python train.py --model="sound classifier" --train_examples=39062 --n_mels=40 --stem="single" --beta2=0.999 --max_precond_dim=512 --steps=10500 --batch_size=384 --epochs=103.2
Rows from block 5 of a small sound classifier, named by matrix and row number. Rows with one number belong to one channel. Each number is 128 + 32 x the weight over its row's rms, rounded and kept within 0 to 255. All counts start at 0. Numbers have three digits each. After the name is the row's rms in percent of the matrix's.
After each channel's rows are labels from the 100 clips, of 14848, where the channel reaches its highest value: "strongest on" is what is common among them. Only what is clearly more common there than usual is listed. The data: synthesized solo parts of chorales (CocoChorales).
# convs0: first width-5 conv (model.blocks.5.convs.0.weight, 112x112x5, each kernel summed), inputs 0-55
# convs1: second width-5 conv (model.blocks.5.convs.1.weight, 112x112x5, transposed, each kernel summed), outputs 0-55

convs0.47 105:095114102073160108154115162154080085132090183128114125104125113103129101118151064119076149142114174164152181197144143148087161140107130086164137188088077118131166145088
convs1.47 101:101146164181152209111129093057121109103118137121119160130150149075181087073136130132120161126128102166146131087131143095119086092094150144148163166113099103113104092117
strongest on: oboe; note C5; note B4

convs0.92 120:106061153126097115145108126091090130120131166088123114160128145106135119075115134130130126190171115186198150104084108137124149118146133101083115126118081143097148113142
convs1.92 097:129156142132094112110187154130119110127145158156111092105089156175124134109188096136132096161132105184139105150166132121150115136112168142121081186178104131202169138077
strongest on: oboe; note C5; note C#5

convs0.65 106:103102177105059132059112115097149159101112135111134108132087108147125172084156118104103110150118097146146102126171112122096159083115114124107064137090154136138140052119
convs1.65 097:137078192133106071142137133147085154128162119150121170137218123116113131132166102125169155135129119111103137126097081102174121149140138135146152132157144133094089163138
strongest on: oboe; note C#5; note A#4

convs0.111 091:143177078077164153070128130153114086113162103146074169121137140104177072133104133104149099119134111115102119143103098177084133094128111145101106086116139097176165192130
convs1.111 099:109101095111092112141065092121168127112107107087081105132120132148082193159129084080139138102137105128171147085179127114152094133104146182138147115087162094115105028144
strongest on: clarinet; note F4; note G4

convs0.25 097:203132122116104112104151097152119155173142100132147071163139184109141100137073093084121123167132117142120163042111111172099183128103137060132197156142135146113196083056
convs1.25 112:115123137157172128122122154117108135075119079128172119154123090115079137146111054138091111067173117119126086203196170116114100101085142075164063116111084141146042175141
strongest on: flute; note C5; note D5

convs0.42 085:074144106113127093080120076134124128118144118060173126120118141120174083149148175133079135092114100144170150114134097167133148068070092106182124157128065131079133110127
convs1.42 096:104129114123081184114176136112194181138093155121088127113135113098140147111128117115149202133098162144092142182156145137173065140179188143177141126143142160135102125119
strongest on: saxophone; note F#4; note E4

convs0.37 088:105066191089115118118094128100075095105096086211198103125118128124108055166066080178140115119106103199101112140120152118121148121145179152115112116147116147130098083147
convs1.37 090:123177124127126083121166172161127122097178188042145128125103104121095140159146083116112186155125104100120178188086110100111104149077112088108123173095147071092121171132
strongest on: bassoon; note C4; note A#3

convs0.51 100:134084168120160064152124173118182178141089087122136092114103118061167130064147167120096085177121139081079123132114171142170129112128141122111154107088070130093093117141
convs1.51 094:174167145141074169166113143171087137170146096104126099090122135165128076063120139095163143129086114126151130117100082135093160138126125170156130129160207123109172188109
strongest on: trumpet; note D5; note D#5

convs0.46 104:120037203141044127209096184129092076130102108142118154127091156167144111126151128143154145143160136110110126139114140130108114105137168096125138157151122129108119096163
convs1.46 111:116115043060119164105143091129112112063083142103146147151126149157116103135179169116160089128124053098127138168149113183124131124158152109125094151103121121183087116146
strongest on: flute; note C5; note D5

convs0.49 099:174180175083080141156129112128083116155122118131150163216106114049153192089085149106139089117131113154115087108151144106153116115129097137149125112091111185188116128174
convs1.49 117:095116151156121091139125074166127113127102163137138104102187092176100085102190188146100140143126170084106131082102117125121107141102118107094096156132083138076125144119
strongest on: clarinet; note F#4; note E4

convs0.0 096:106133170145108104150116108172123149180102087135074130184090114123109170124131124155125125157113081099039152134094123092122117069104102185129096128114080111113118139121
convs1.0 107:147129142100124118161135043153120122177108154102161158154118128116117116181105155135114099086155164146156145138152129173121116163118132127123103120059048148131122118086
strongest on: oboe; note A#4; note C5

convs0.3 104:092162135124134097134137090150115174064125208169091135193056136146145212205116100098145140118064097103149107139132108163158139069135088102162101121135071168069135165108
convs1.3 097:107114169113131153130139092144115111083135133117093090115086112074125095173154169164086127129147086150143168145117134139141095110174119102124092135038109216079147081187
strongest on: clarinet; saxophone

convs0.106 096:172093108128138138133101142103108100128112094171088139148120082073176118111113128086161128136159117086179151146142123107059178119087149143165197118135089125118110119101
convs1.106 090:084164144063147116184158083079114126035119144090152123128147132117071176225168104183107186106103108164100132160116102139200149141037129121108112203134165103115156172138
strongest on: bassoon; note C4; note D4

convs0.9 089:116122153105152105129120110127093096095117163112110116090181124080128166120127150125130089155119132063084136145153101140126117112110140098207155191097127133088126138156
convs1.9 080:089038109179134142157132132102129111074131102139134183154146128143146120140142041087164175079168147139146135085166122166120129141139144127109153122130110090175081113128
strongest on: bassoon; note C#4

convs0.12 104:112125098089159140120151076119201149098096094158143119136140145145163085113077160157123124149107120185156096151164150150094170118091142111133123134095145150103117147149
convs1.12 116:102104136157145146141141087102106171119162120099123107199096109093117147101124116133191198133141108133115116156089152236109131123169066099139143125108096082198122108117
strongest on: flute; note C5; note D5

convs0.71 098:101138229083053137193120134176088144080105122149118152123115167161123147100116108143117150214135098118089103069053101066105151131102129120098187097124123079113129107121
convs1.71 100:118096100128176113096189072091125115128139116152162212086126178132104172157127072109088123104120098115124088105122108153084104187156145114089075145065128111146144141116
strongest on: tuba; note A3; note G3

convs0.105 111:106153154146114112140133151096120200131152210154153150089121159163156191182065145106101102115121140100125120106114149134200131102199100138183174114111060132125131136157
convs1.105 120:116121123138117161069134092098142124134100158133104097109121077073134091134055199102142122089116085141188061177104080078131108139177116082176106099138145123075109114128
strongest on: clarinet; note E4; note F4

convs0.97 094:204126169057133140110062109126141143145209110130084093093166075116123101152144151042134057095144144150080158169153105095086106174117169105138118101065116156174156109138
convs1.97 090:125171119179115100188128077174084128149112131167127156093135116143122167131172096122129155114119068171091101110095109135111067167139097140096163131134120033163090115119
strongest on: oboe; note B4; note C5

convs0.6 099:091166135170158102112107064126149180158107155080150198095144146129168099158093157202162141115134137144159143181149152183110140126145133186105150140145172161092091086172
convs1.6 119:142134121113069163149104066153126087141089078118177133176099093122102198106143111101072104140077088079120195067129102081122062132123142041126163126148089137093127101096
strongest on: violin; note F#5; note E5

convs0.91 100:120102161096111096119133154168154116154105157117135200164103123162150170074054138180085136146096162131137164168136129062075077124144127102132065120081148112181112107091
convs1.91 130:123116111069126141155118134100125113160109126106118172132139181182109109128125124122106068117139017133137091068088102088094138140114127101169097125125079147148141101109
strongest on: tuba; note G3; note F3

convs0.32 091:076100112160105120177079154066156152123144160120122135095200139120120057149082169180108110104111147167203162135116147142177150162122115131097154083094135145172162117167
convs1.32 093:117140159123137145113130093151071076155204094116107064078105154121153176096131136042101180096097161043140081106132136117085084117119102111125079130192115112153084123114
strongest on: viola; clarinet

convs0.38 092:092117136183156137130086069143098122107124163112112112124113190155122153125126149091178114119111170080031136111151183110148162052101124147114109141114055150136163175174
convs1.38 088:089113127128101125061156167106137151145106072130124084136126119125178088128061143133078158143110150142125077134086074099148167125149116080125156066138222148125158131156
strongest on: saxophone; note E4; note G4

convs0.68 091:106090168117069128123166103129138187098144111148171181148136136171133087146084137140098131145131100131171086129100112137133109117127207093084102168124122091097139201172
convs1.68 080:125166127131126072065122151121183100118113091149098124145135123143111138095176091117171131181153111158106135168053187169121159100112182100096127109117137138223087119153
strongest on: tuba; horn

convs0.24 095:176153181137042132181092089165191119126134122151149111098149135093149095054144166146153136152144135075091125132070074114129170126182153196129148143085159130113076148104
convs1.24 081:045138125110131106057175189129114142151139143128118087089123123186137108095061086087056142148097186111125101128151146117178083162111139126150136080146075164081170064117
strongest on: oboe; saxophone

convs0.102 102:117122236137156185149140149079137126121129104138103114173168141113090188147120083151188132128091122103134123111175060137063098129117142157151147102163103207118105157148
convs1.102 099:084112085118106105173103116108084118161099081103122050174101136166107125148191101117126094105130148112198178129107161150155090111124114092137143123097137142141155105190
strongest on: clarinet; note G#4; note F#4

convs0.61 099:051148144128159137127111129163140126112110122136145195095227127104121107074091082115087173125119114115110100191102068174126114096105122096185127137077151160117133130128
convs1.61 117:194127130130149145122167119130125084054148131122128133062145111089118107170128126061112154078133112141152121088154176070162171135120085130095057136132100120132150103193
strongest on: violin; note C5; note B4

convs0.55 079:147102094120171115137130172135085112098179137126166124166155123117138103124140128211137115128070158060064115151117145079163137130158098122126156180179123121140082137068
convs1.55 087:123134116147118112129136112141161200158147139160132050048105092108123105150149171054074158104151173065108091136155139143120134128153183148164052112149154125069166182177
strongest on: oboe

convs0.40 086:135168093118121149144147103204136177114148117108140136181159132138131151151113135119099123159175116086136150125055139129108088198111187094132107119159153106126128142136
convs1.40 095:135089169199167070058113127106140098126103122106159121102144169149139126091143134173132187138096150045124124131111129135121159096118121091136107086093127186099182109160
strongest on: viola; note G#4; note F#4

convs0.21 104:106031069136102116122139156148120127107119122097139091081181125103118117137065144193100192096062062124114142105125121096133122153060131082120089116088150120128155161141
convs1.21 106:154139126153123100177127095152175131142133173138154161152075136147117149103122169108146141128112082126122098132128135171155131117140078113139148139119069196174082137108
strongest on: trombone; horn

convs0.82 100:087086074160118154127163100166137124097093207136126109148159147169119180167143123123125124142129122081118151120118164162104111146152082141118122193136152216178099171142
convs1.82 099:153117111114117139143091114124118116114140159123111127108154134145147083139189242131086132075131170151138124154175174167058073137129124085135107135170109141120134103168
strongest on: clarinet; note G#4; note G4

convs0.10 119:136167136094118206170059143105129109128134121157143162173132155131132100135045148153135161135122170132153100100125146150112100126100052109145099161121122086102103155163
convs1.10 112:134151056159165137121098106125127108188054104145127108099189154139138120113131175114127064095124141108108134059099064122109151114121129136083098062106115181072129052098
strongest on: clarinet; note F#4; note G#4

convs0.98 099:148133196088126115112101154096113141134176147120124132108125151127141142119118174179197124128102153123166176114092151101110085086205121162112143127090108176141120231192
convs1.98 097:099152093155126135135186157136137174109093124063102082117147123089087094149081071108120125143084110216126077113177096119099113130098087118187105197121129198169151036127
strongest on: oboe; note C5; note C#5

convs0.7 081:101152133146091110193169059151060125094064117183139106158079155139134124073174163115106129101100048126141111080171147099139092150155104068126141097081080109130144129115
convs1.7 076:126065147109081127155109140185207162121160152130090149169136113145142144142147146156086096118150185134090163181108116176093149124157170163121132170148148087122103134110
strongest on: trumpet; note D5; note C5

convs0.79 082:105142043094106085117110139133182157118104141108136166188075108151144121107126179116107096147115124135121090156104112109112115166204173108121119093135116134066057144080
convs1.79 066:161118143161174077165094111125107131153140125113135113139180122137156117077066186140123170187080131167077106070131135162121130164187150124133182101103130146209170116097
strongest on: trombone; trumpet

convs0.56 111:067151181118120145152129135130122110126104177129130136117201117093116111180151143164080149125109197110160174138110085142138161136135096111144131164099166121179154135149
convs1.56 105:090126079108124118104131150094133146148173135101027110125101131059122108113153134078116118082111112111116114121074121097217099073097063132109136113117117107116117138139
strongest on: clarinet; saxophone

convs0.53 081:070114132133097149102132119154159147101124151112141094119139142154186134122093151124153102093161186092132137147172210188133152136101148076075166177114097126182173121152
convs1.53 079:088149147092109119203126153138074046184115121090125179180157124111081055142173067132128111088132134108115140144133114123156119122109157158088143112169135137097080149085
strongest on: note D#4; viola; instrument: clarinet

convs0.15 084:154118134156123110146160078131110071118129249151107133146119106122170123054116080103128083137139128119070074096161078147164146104129111143153125114098165108115119120128
convs1.15 082:083122124099080181116104142094155155098079066138091200151124143097110145197143099131084077110074145129166122138116153069116118171132183144121134086155091138087152129117
strongest on: clarinet; note D#4; note F#4

convs0.70 097:086138157164121131118100180133093189123159145106145072124097095108122118155092096112113114103078083113101108065124079157113134124137097113136111107156071147099117110103
convs1.70 115:147151108143113152109152110133227081170115127146093134128198117202119092132089143155122136142108154134139169108125162109100104152134113117206060115120176155136144122219
strongest on: clarinet; note D#4; instrument: viola

convs0.35 099:083116118074143150147141072135095062100066124124103157182133128158120120170149160139136075131118149159121095122110118093125109151118133140105186120107150125124067196225
convs1.35 087:132119161135170123108148157097119186125144145126136156138125108056099165144158074143118102181174105148143176167133200178082150204138110116125129136125103130131119105079
strongest on: tuba; bassoon

convs0.2 093:131085117100135081151124159118118114117133170103088116142147113181118176094086146188110141187120140167166195151109159124145063183167078176136140094095130207155176168149
convs1.2 105:138138159094094125114146138151138190127165151126142147077112137113147099145150164115131110184151096133115096108149115114098148107158111121119111116093081199118111060138
strongest on: flute; note F#5; note E5

convs0.104 105:134139167101159149126070115092146077110134204102123096149124114183124147115124116131142091118110149135071082121150097128109094130161095196110083124116123183122087123148
convs1.104 108:104115086160149178086127058130127134086135115127174160138096125130067104161115159067130078105087185116198131117121155121116121089185186094190119101138118165134131103102
strongest on: clarinet; note G4; note A#4

convs0.45 108:144108108150060155123124205189154062087135169111171107161136087132067168118131197179113098161116108109160137111145113114103158140124149125131151150099143102133122130119
convs1.45 108:084145129110179142176107104101142123113135140103134142141048089140174090114145165120128132133104109123112164079151163085136034103185118129107124135177102124095078142178
strongest on: clarinet; note G4; note F4

convs0.95 102:162111163119086142123117164151120148137148160099138099143099123065128136121087139052118140100116157124033110130127174165105140094116146091142120125078053130140194115166
convs1.95 099:136117136078129105146142124110131161099159129070121124158094169184160128112144130150143093159180102188092114112159087091088165115097141159134104124091226120154139144136
strongest on: violin; oboe

convs0.88 102:109115122111097115152144072151134176084143130109108118164133102112150169092110068100166133140156157182152143130075095133112083135146118089169092140159122072149122103211
convs1.88 091:114064139080125084103127136065147161126156205159087150124116128113162086075223106098135110103078058099150098115141119176119158087147111138175177162118121081103149106104
strongest on: oboe; note D#5; note C5

convs0.90 103:131105112161062183113153152146191153083123156097111184140153083119177137168099136106132118094104134143124147077105165084092076168190128162158143134130107126085115119233
convs1.90 091:133161142118154079127084099143177127212105116133167156152172066144079177124104198109085175135129108143116120135137144134072105155116137109145059112107083184163129111110
strongest on: violin; note E5; note F#5

convs0.31 112:118131124166109124155084102126171099094148160117130176091168140089091143139083098144102119255150092145126127076109107146090122139089127097116115123144134119141103138175
convs1.31 117:141135143088117171089074140146178090135120148163093115108136153108142145183107144103141077088144051122183147160149123024057109133132128142073104076103076129159084092114
strongest on: clarinet; saxophone

convs0.34 119:181131110127133126175073167151171140104166154097117117139092118117128098136149161124124085105143132148084109130082121152152090179110067081122091089090118153110123108075
convs1.34 098:110135119130078115102194135124098156148117097118150161120144119058148164095089133169153165128111164114100068142084109164125184087080161159143178141124168135080168204100
strongest on: trumpet; note E5; note F5

convs0.26 105:101139112092155122172160091122165159103110166096193154118157134120097088095162172130132158167150130109159128110062121113078157203119114121162134123096058076141104175130
convs1.26 085:147037129145114092160141139176106162184109119154108146105134156129167101184135103130100176099088118100093079165161152065161149079072101091131090110132100185113118097149
strongest on: viola; tuba