{"arch": "tc_resnet", "model": "sound classifier", "dataset": "synthesized solo parts of chorales (CocoChorales)", "train_examples": 39062, "gain_aug_db": 6, "noise_aug": 0.01, "time_shift_ms": 50, "n_mels": 40, "hop_length": 160, "input": "log_mel", "spec_augment": true, "win_length": 400, "targets": ["instrument"], "num_classes": 13, "norm": "batchnorm", "activation": "gelu", "drop_path": 0.05, "depths": [3, 3, 3], "kernel_size": 5, "stem": "single", "widths": [96, 112, 144], "loss": "cross_entropy", "init": "torch_default", "residual_init": "none", "optimizer": "soap", "beta2": 0.999, "lr": 0.0022, "beta1": 0.95, "shampoo_beta": 0.999, "eps": 1e-08, "precondition_frequency": 16, "max_precond_dim": 512, "merge_dims": true, "one_sided": false, "adamw_lr_other_params": 0.001, "grad_clip": 1.0, "steps": 10500, "batch_size": 384, "epochs": 103.2, "lr_schedule": "wsd", "decay_fraction": 0.2, "final_lr_fraction": 0, "warmup_steps": 1050, "weight_decay": 0.09, "adamw_weight_decay_other_params": 0.01}
Rows from block 2, named by matrix and row number. Rows with one number belong to one channel. Each number is 50 + 12 x the weight over its row's rms, rounded and kept within 0 to 99. All counts start at 0. After the name is the row's rms in percent of the matrix's.
# convs0: first width-5 conv (model.blocks.2.convs.0.weight, 96x96x5), inputs 72-83, a 5 kernel for each
# convs1: second width-5 conv (model.blocks.2.convs.1.weight, 96x96x5, transposed), outputs 72-83, a 5 kernel for each
convs0.58 109:41 21 54 55 58 58 50 39 52 53 74 59 49 42 34 54 45 34 58 41 61 63 56 44 20 75 51 41 64 39 43 43 36 65 44 71 44 58 40 44 49 44 60 35 56 49 34 60 64 72 33 58 41 40 61 48 31 41 52 56
convs0.59 113:56 72 51 60 52 41 49 60 50 43 65 56 52 42 23 46 51 51 54 57 37 24 82 55 59 56 61 63 46 62 40 60 29 66 48 50 41 53 45 52 54 68 61 59 33 75 50 19 45 67 42 49 45 46 53 46 69 41 60 52
convs0.60 103:57 41 55 67 39 27 47 87 34 73 51 49 53 25 53 51 56 67 54 43 39 46 53 54 51 58 51 39 65 45 40 46 61 45 58 49 51 49 46 48 31 52 40 56 52 36 68 59 53 36 55 58 53 48 54 59 55 28 57 58
convs0.61 094:31 63 61 47 58 43 43 40 40 58 68 48 41 42 44 46 49 56 57 48 70 49 58 49 45 51 46 51 27 50 86 60 33 49 54 70 51 61 66 36 51 35 58 44 55 55 40 37 46 38 40 51 54 59 60 43 39 45 68 48
convs0.62 090:48 70 60 50 56 62 53 32 52 40 72 40 58 36 43 54 30 57 65 39 53 27 53 55 31 46 40 37 39 37 58 31 64 54 33 51 57 43 38 65 47 35 43 28 57 35 61 55 51 60 52 50 51 55 47 61 50 55 43 36
convs0.63 083:76 41 57 63 63 32 30 50 71 55 71 13 50 42 29 33 35 60 54 51 45 51 58 33 47 57 46 33 60 41 59 37 31 52 26 35 33 56 50 63 44 46 49 46 40 46 57 69 42 39 51 49 58 43 49 61 59 58 66 56
convs0.64 103:22 53 60 58 60 64 51 40 54 57 38 33 69 47 49 49 68 31 41 52 79 44 46 49 47 40 45 52 48 48 47 59 47 57 34 60 60 42 59 33 37 52 51 72 48 48 44 40 83 46 59 52 58 46 47 66 41 40 50 22
convs0.65 102:55 32 47 50 68 48 44 55 58 56 64 64 35 40 46 36 46 59 49 73 55 35 68 55 26 54 33 57 43 29 48 32 29 49 51 68 38 62 53 56 50 43 43 43 51 40 58 61 45 49 56 79 43 63 27 59 56 52 58 35
convs0.66 124:46 55 45 43 53 38 54 39 60 55 46 52 55 56 54 52 37 57 47 43 26 53 78 60 49 42 57 56 59 54 48 59 38 75 45 37 72 45 70 34 69 51 44 56 51 39 49 31 47 52 80 28 43 49 63 61 31 62 41 44
convs0.67 101:38 50 40 60 59 70 49 63 40 56 50 46 48 29 68 52 46 45 47 58 42 49 30 71 54 31 57 63 46 50 41 49 57 42 53 61 50 47 47 57 43 44 45 43 46 50 53 71 40 28 56 54 59 37 45 71 39 47 62 49
convs0.68 097:58 45 59 40 50 62 63 38 43 61 44 35 76 59 52 39 30 67 53 61 53 44 34 37 41 61 67 39 48 51 76 59 46 25 54 61 69 48 38 45 52 48 46 48 40 57 56 35 62 64 73 44 50 64 59 60 52 34 49 69
convs0.69 107:31 41 54 48 46 68 50 69 44 29 26 50 42 58 75 45 54 57 36 45 57 37 36 44 57 45 46 62 57 48 64 73 45 50 46 57 43 49 52 38 41 52 55 42 40 36 32 72 43 41 50 60 46 60 49 56 35 54 50 61
convs0.70 105:65 48 40 28 73 64 53 20 47 45 47 56 47 50 43 62 52 43 69 50 25 50 46 60 36 59 65 67 22 52 31 45 59 42 44 37 50 54 59 53 53 45 46 58 68 52 60 29 48 44 54 43 37 62 52 69 37 50 44 37
convs0.71 095:49 61 46 46 67 59 41 28 37 37 50 36 43 41 43 49 46 48 73 28 53 50 49 50 64 35 64 43 33 46 72 52 57 77 66 38 57 63 60 49 68 55 72 55 64 59 61 62 42 50 61 48 34 42 57 62 34 37 51 65
convs0.72 091:43 54 50 42 69 37 64 70 40 64 35 51 28 34 54 38 45 53 51 56 54 46 54 58 59 60 59 50 52 58 41 38 58 57 56 63 60 42 31 48 51 55 38 35 53 50 59 58 69 41 63 66 40 48 45 43 58 48 49 47
convs0.73 112:50 54 62 43 41 54 44 58 51 43 21 35 75 58 47 37 41 52 44 63 54 25 39 64 49 38 39 50 60 37 41 66 59 63 18 44 41 42 51 60 40 55 52 61 47 48 25 77 58 40 39 45 49 51 41 38 50 55 53 59
convs0.74 099:50 48 55 56 30 60 58 65 32 35 36 67 40 53 48 51 34 31 64 52 42 42 63 56 67 50 45 58 31 66 60 57 58 43 78 37 44 46 53 57 62 62 37 38 76 64 42 59 39 51 50 59 23 43 66 39 31 72 40 61
convs0.75 093:59 78 64 50 61 44 52 55 42 46 32 61 79 44 64 59 39 48 57 70 39 55 45 44 56 60 57 54 74 40 44 42 44 67 46 53 46 37 61 57 46 47 37 44 52 59 56 50 20 70 53 56 28 54 67 49 48 37 34 56
convs0.76 089:47 74 79 92 59 81 46 51 65 56 65 53 47 70 30 48 62 51 57 48 75 39 45 52 41 43 45 35 60 40 64 35 44 47 51 53 55 63 49 35 60 53 35 29 49 65 68 27 50 61 55 43 26 81 43 57 47 59 36 53
convs0.77 112:53 40 47 46 56 44 42 52 43 74 46 31 56 62 70 52 30 41 31 57 57 26 59 50 68 53 32 55 73 51 44 53 37 78 53 45 67 36 45 43 49 72 41 56 51 52 57 69 41 47 34 36 50 52 64 52 37 59 61 53
convs0.78 104:42 30 68 55 61 63 59 43 61 37 37 50 55 53 29 40 69 70 52 41 31 38 54 56 50 43 61 60 37 39 43 36 56 67 44 54 69 49 47 34 53 66 63 57 25 52 53 49 46 44 59 36 55 67 41 50 68 53 53 35
convs0.79 107:54 43 65 46 42 49 48 39 47 47 60 47 59 38 52 66 56 17 50 43 47 82 53 47 54 55 50 56 49 42 38 68 67 42 38 59 48 76 48 55 45 41 49 39 53 61 47 54 38 45 52 60 52 35 57 56 67 41 60 42
convs0.80 101:62 55 44 62 54 43 48 54 65 38 48 49 43 47 46 24 50 29 62 67 33 62 54 58 50 35 51 42 55 52 57 72 56 50 54 64 31 42 57 28 44 55 53 48 39 48 45 39 35 46 60 48 39 54 38 51 38 34 46 49
convs0.81 111:61 64 39 29 58 48 46 38 45 59 64 52 27 36 71 58 42 49 52 52 63 45 48 27 50 39 75 52 56 53 62 39 62 36 47 64 50 48 58 47 65 26 45 44 64 46 32 76 57 39 50 54 52 46 52 66 31 34 35 59
convs0.82 092:29 37 41 47 53 16 61 61 49 56 55 53 28 63 48 46 63 36 61 45 43 26 42 39 25 64 36 67 71 49 60 52 71 35 60 28 55 42 45 55 55 46 39 60 39 63 49 41 70 62 53 46 43 51 32 56 39 33 60 44
convs1.58 101:46 40 61 51 53 40 46 35 43 49 55 62 46 47 47 55 45 42 52 53 50 52 47 49 70 65 39 45 39 44 70 63 33 37 91 40 50 61 68 39 57 43 60 42 32 72 67 46 35 24 54 57 58 58 58 64 38 54 49 45
convs1.59 104:39 34 38 48 50 52 38 40 51 41 46 55 49 38 31 43 37 67 49 42 57 22 54 67 47 53 40 35 62 62 53 35 40 35 81 45 46 57 49 52 37 40 43 67 63 44 62 67 34 43 63 40 42 70 49 38 74 37 61 62
convs1.60 107:43 51 65 65 31 45 33 61 52 37 41 66 34 46 65 44 55 45 60 46 59 51 56 44 40 40 53 45 50 57 35 69 73 51 28 47 41 53 47 54 59 58 50 70 37 67 61 43 37 42 29 72 55 43 50 28 53 57 42 46
convs1.61 092:45 73 49 54 46 60 57 58 47 44 57 40 60 51 53 53 58 55 48 66 42 34 48 54 59 62 52 63 46 42 51 43 55 50 49 62 18 39 35 54 52 56 32 47 60 64 47 49 35 33 75 48 39 28 38 69 21 51 45 49
convs1.62 096:58 63 69 46 19 50 49 59 58 59 37 65 74 49 61 73 76 53 57 49 41 59 50 80 49 56 54 80 45 58 68 45 53 62 60 54 50 42 52 60 51 52 35 47 45 62 42 40 55 18 48 60 42 31 68 61 63 41 37 69
convs1.63 091:17 58 45 62 49 48 63 57 58 42 50 69 33 73 46 77 43 35 32 44 57 31 62 37 48 59 44 67 54 49 46 61 64 58 19 54 38 32 47 46 73 57 70 34 45 57 59 56 53 56 30 81 27 72 40 31 49 51 38 44
convs1.64 097:53 45 44 42 52 46 33 51 50 51 67 80 41 40 56 56 51 44 39 52 51 23 52 41 50 84 41 44 55 44 43 30 99 80 41 54 37 48 48 48 66 44 53 51 50 45 50 73 53 51 58 37 44 43 41 51 65 79 42 65
convs1.65 095:42 53 47 61 65 48 64 40 44 52 18 47 45 47 54 35 43 58 53 65 59 48 62 65 54 39 60 47 55 64 64 56 61 39 43 51 72 52 52 61 68 40 47 70 41 57 57 51 35 55 37 70 52 40 43 65 58 36 54 42
convs1.66 106:64 56 33 54 53 46 35 32 45 69 52 49 41 64 60 47 54 56 44 46 56 41 60 50 57 57 71 29 65 62 60 43 54 28 46 68 49 29 63 34 26 42 50 47 35 65 50 52 52 51 58 22 43 46 59 34 46 43 63 54
convs1.67 099:53 47 60 47 59 28 56 71 60 63 46 55 64 59 48 48 59 30 67 37 27 58 59 50 54 63 39 60 48 28 67 62 36 33 46 55 56 44 52 48 54 57 55 60 64 70 50 53 74 56 54 50 67 46 49 46 53 44 57 51
convs1.68 103:40 59 39 34 53 64 62 45 57 58 56 59 45 45 41 51 62 58 46 58 44 58 59 56 30 38 91 77 39 15 45 61 47 45 57 55 46 39 60 38 45 62 39 58 43 41 43 33 30 54 46 77 28 23 43 65 56 54 51 37
convs1.69 105:41 24 54 54 52 11 62 62 18 53 43 43 45 66 42 61 45 51 72 38 49 42 53 55 58 36 46 47 48 63 93 79 46 11 63 43 31 32 67 69 65 57 50 54 60 55 27 46 56 47 51 54 46 40 55 44 36 45 53 31
convs1.70 118:22 41 43 44 50 42 40 64 43 56 49 76 52 56 60 44 37 49 42 68 44 56 78 68 83 55 48 32 25 56 19 41 49 79 52 32 49 56 74 46 51 41 48 66 63 46 32 49 47 38 58 52 70 43 45 49 35 30 62 48
convs1.71 097:45 54 60 50 52 40 65 38 30 49 59 41 54 64 43 45 47 41 55 56 37 60 59 52 31 52 66 30 54 30 70 31 22 32 54 39 37 31 86 52 42 47 36 30 53 58 60 28 37 48 32 46 58 45 55 37 49 59 53 68
convs1.72 096:52 34 45 69 50 47 68 58 40 65 51 56 63 49 72 58 69 53 53 57 46 58 28 53 67 54 51 55 41 53 66 60 51 39 36 54 32 45 52 52 41 56 54 62 53 47 72 60 52 67 40 65 62 41 35 60 44 59 47 43
convs1.73 100:61 64 48 56 44 43 50 29 60 66 46 75 42 39 50 35 37 53 49 39 38 44 73 39 49 51 46 50 68 40 23 44 79 88 56 50 48 36 43 64 64 50 73 46 48 52 69 47 66 38 44 55 46 55 48 68 41 52 38 53
convs1.74 097:61 42 42 32 43 59 66 48 27 48 64 58 60 38 59 44 46 59 66 83 43 71 61 63 63 62 17 62 37 44 32 68 47 42 41 34 68 56 59 45 38 51 65 61 48 36 68 50 45 61 58 34 45 51 46 80 69 42 25 59
convs1.75 098:41 50 51 22 53 48 38 55 63 46 54 46 58 56 46 51 55 62 67 55 42 65 51 50 66 39 66 52 30 46 68 47 68 60 27 46 64 54 48 30 21 66 48 45 55 50 50 37 41 60 51 48 53 52 54 46 49 45 40 40
convs1.76 098:50 34 34 48 55 55 26 41 48 54 40 52 47 60 52 43 61 37 20 55 49 52 36 35 37 91 47 42 48 65 71 47 45 58 48 32 46 38 62 46 59 49 43 27 39 52 45 41 37 58 42 33 44 65 53 62 61 56 51 60
convs1.77 099:67 54 52 61 29 45 35 47 41 64 52 41 40 66 41 54 54 67 47 57 49 27 52 43 62 45 67 54 77 40 45 50 58 39 40 50 60 50 62 67 52 74 57 58 40 46 44 82 59 51 46 40 30 42 55 41 64 39 63 54
convs1.78 109:33 50 36 61 59 52 51 51 50 61 40 53 54 75 44 41 43 57 51 56 45 46 36 46 81 51 55 45 61 62 40 38 76 57 38 75 30 37 44 39 58 54 51 27 43 67 28 33 48 45 45 39 51 49 54 57 51 43 32 36
convs1.79 108:61 47 43 72 51 32 64 71 56 48 64 39 61 57 66 48 63 76 67 46 57 57 47 67 48 56 45 38 46 51 65 27 43 30 61 45 46 26 33 54 24 49 66 56 56 58 58 25 41 53 32 40 36 35 24 43 70 48 56 47
convs1.80 095:69 36 51 38 41 53 47 49 48 59 61 54 49 48 44 61 68 62 54 53 54 30 49 75 33 70 48 36 48 39 70 34 31 55 75 54 48 45 51 56 43 26 58 70 85 60 48 34 34 42 52 58 44 63 30 40 60 43 58 61
convs1.81 103:47 43 53 58 44 53 46 50 70 57 35 65 59 66 34 32 36 57 55 55 70 64 39 59 42 96 53 53 32 36 37 95 57 22 32 45 45 31 45 63 59 56 70 58 41 63 57 41 53 42 49 55 47 37 57 47 35 66 44 57
convs1.82 095:45 55 49 57 67 79 22 51 54 39 34 37 67 46 59 67 66 41 29 55 55 48 54 49 35 55 57 63 62 57 47 34 37 52 41 33 45 69 37 57 51 39 53 39 49 45 52 56 38 43 70 43 41 63 57 59 66 63 53 45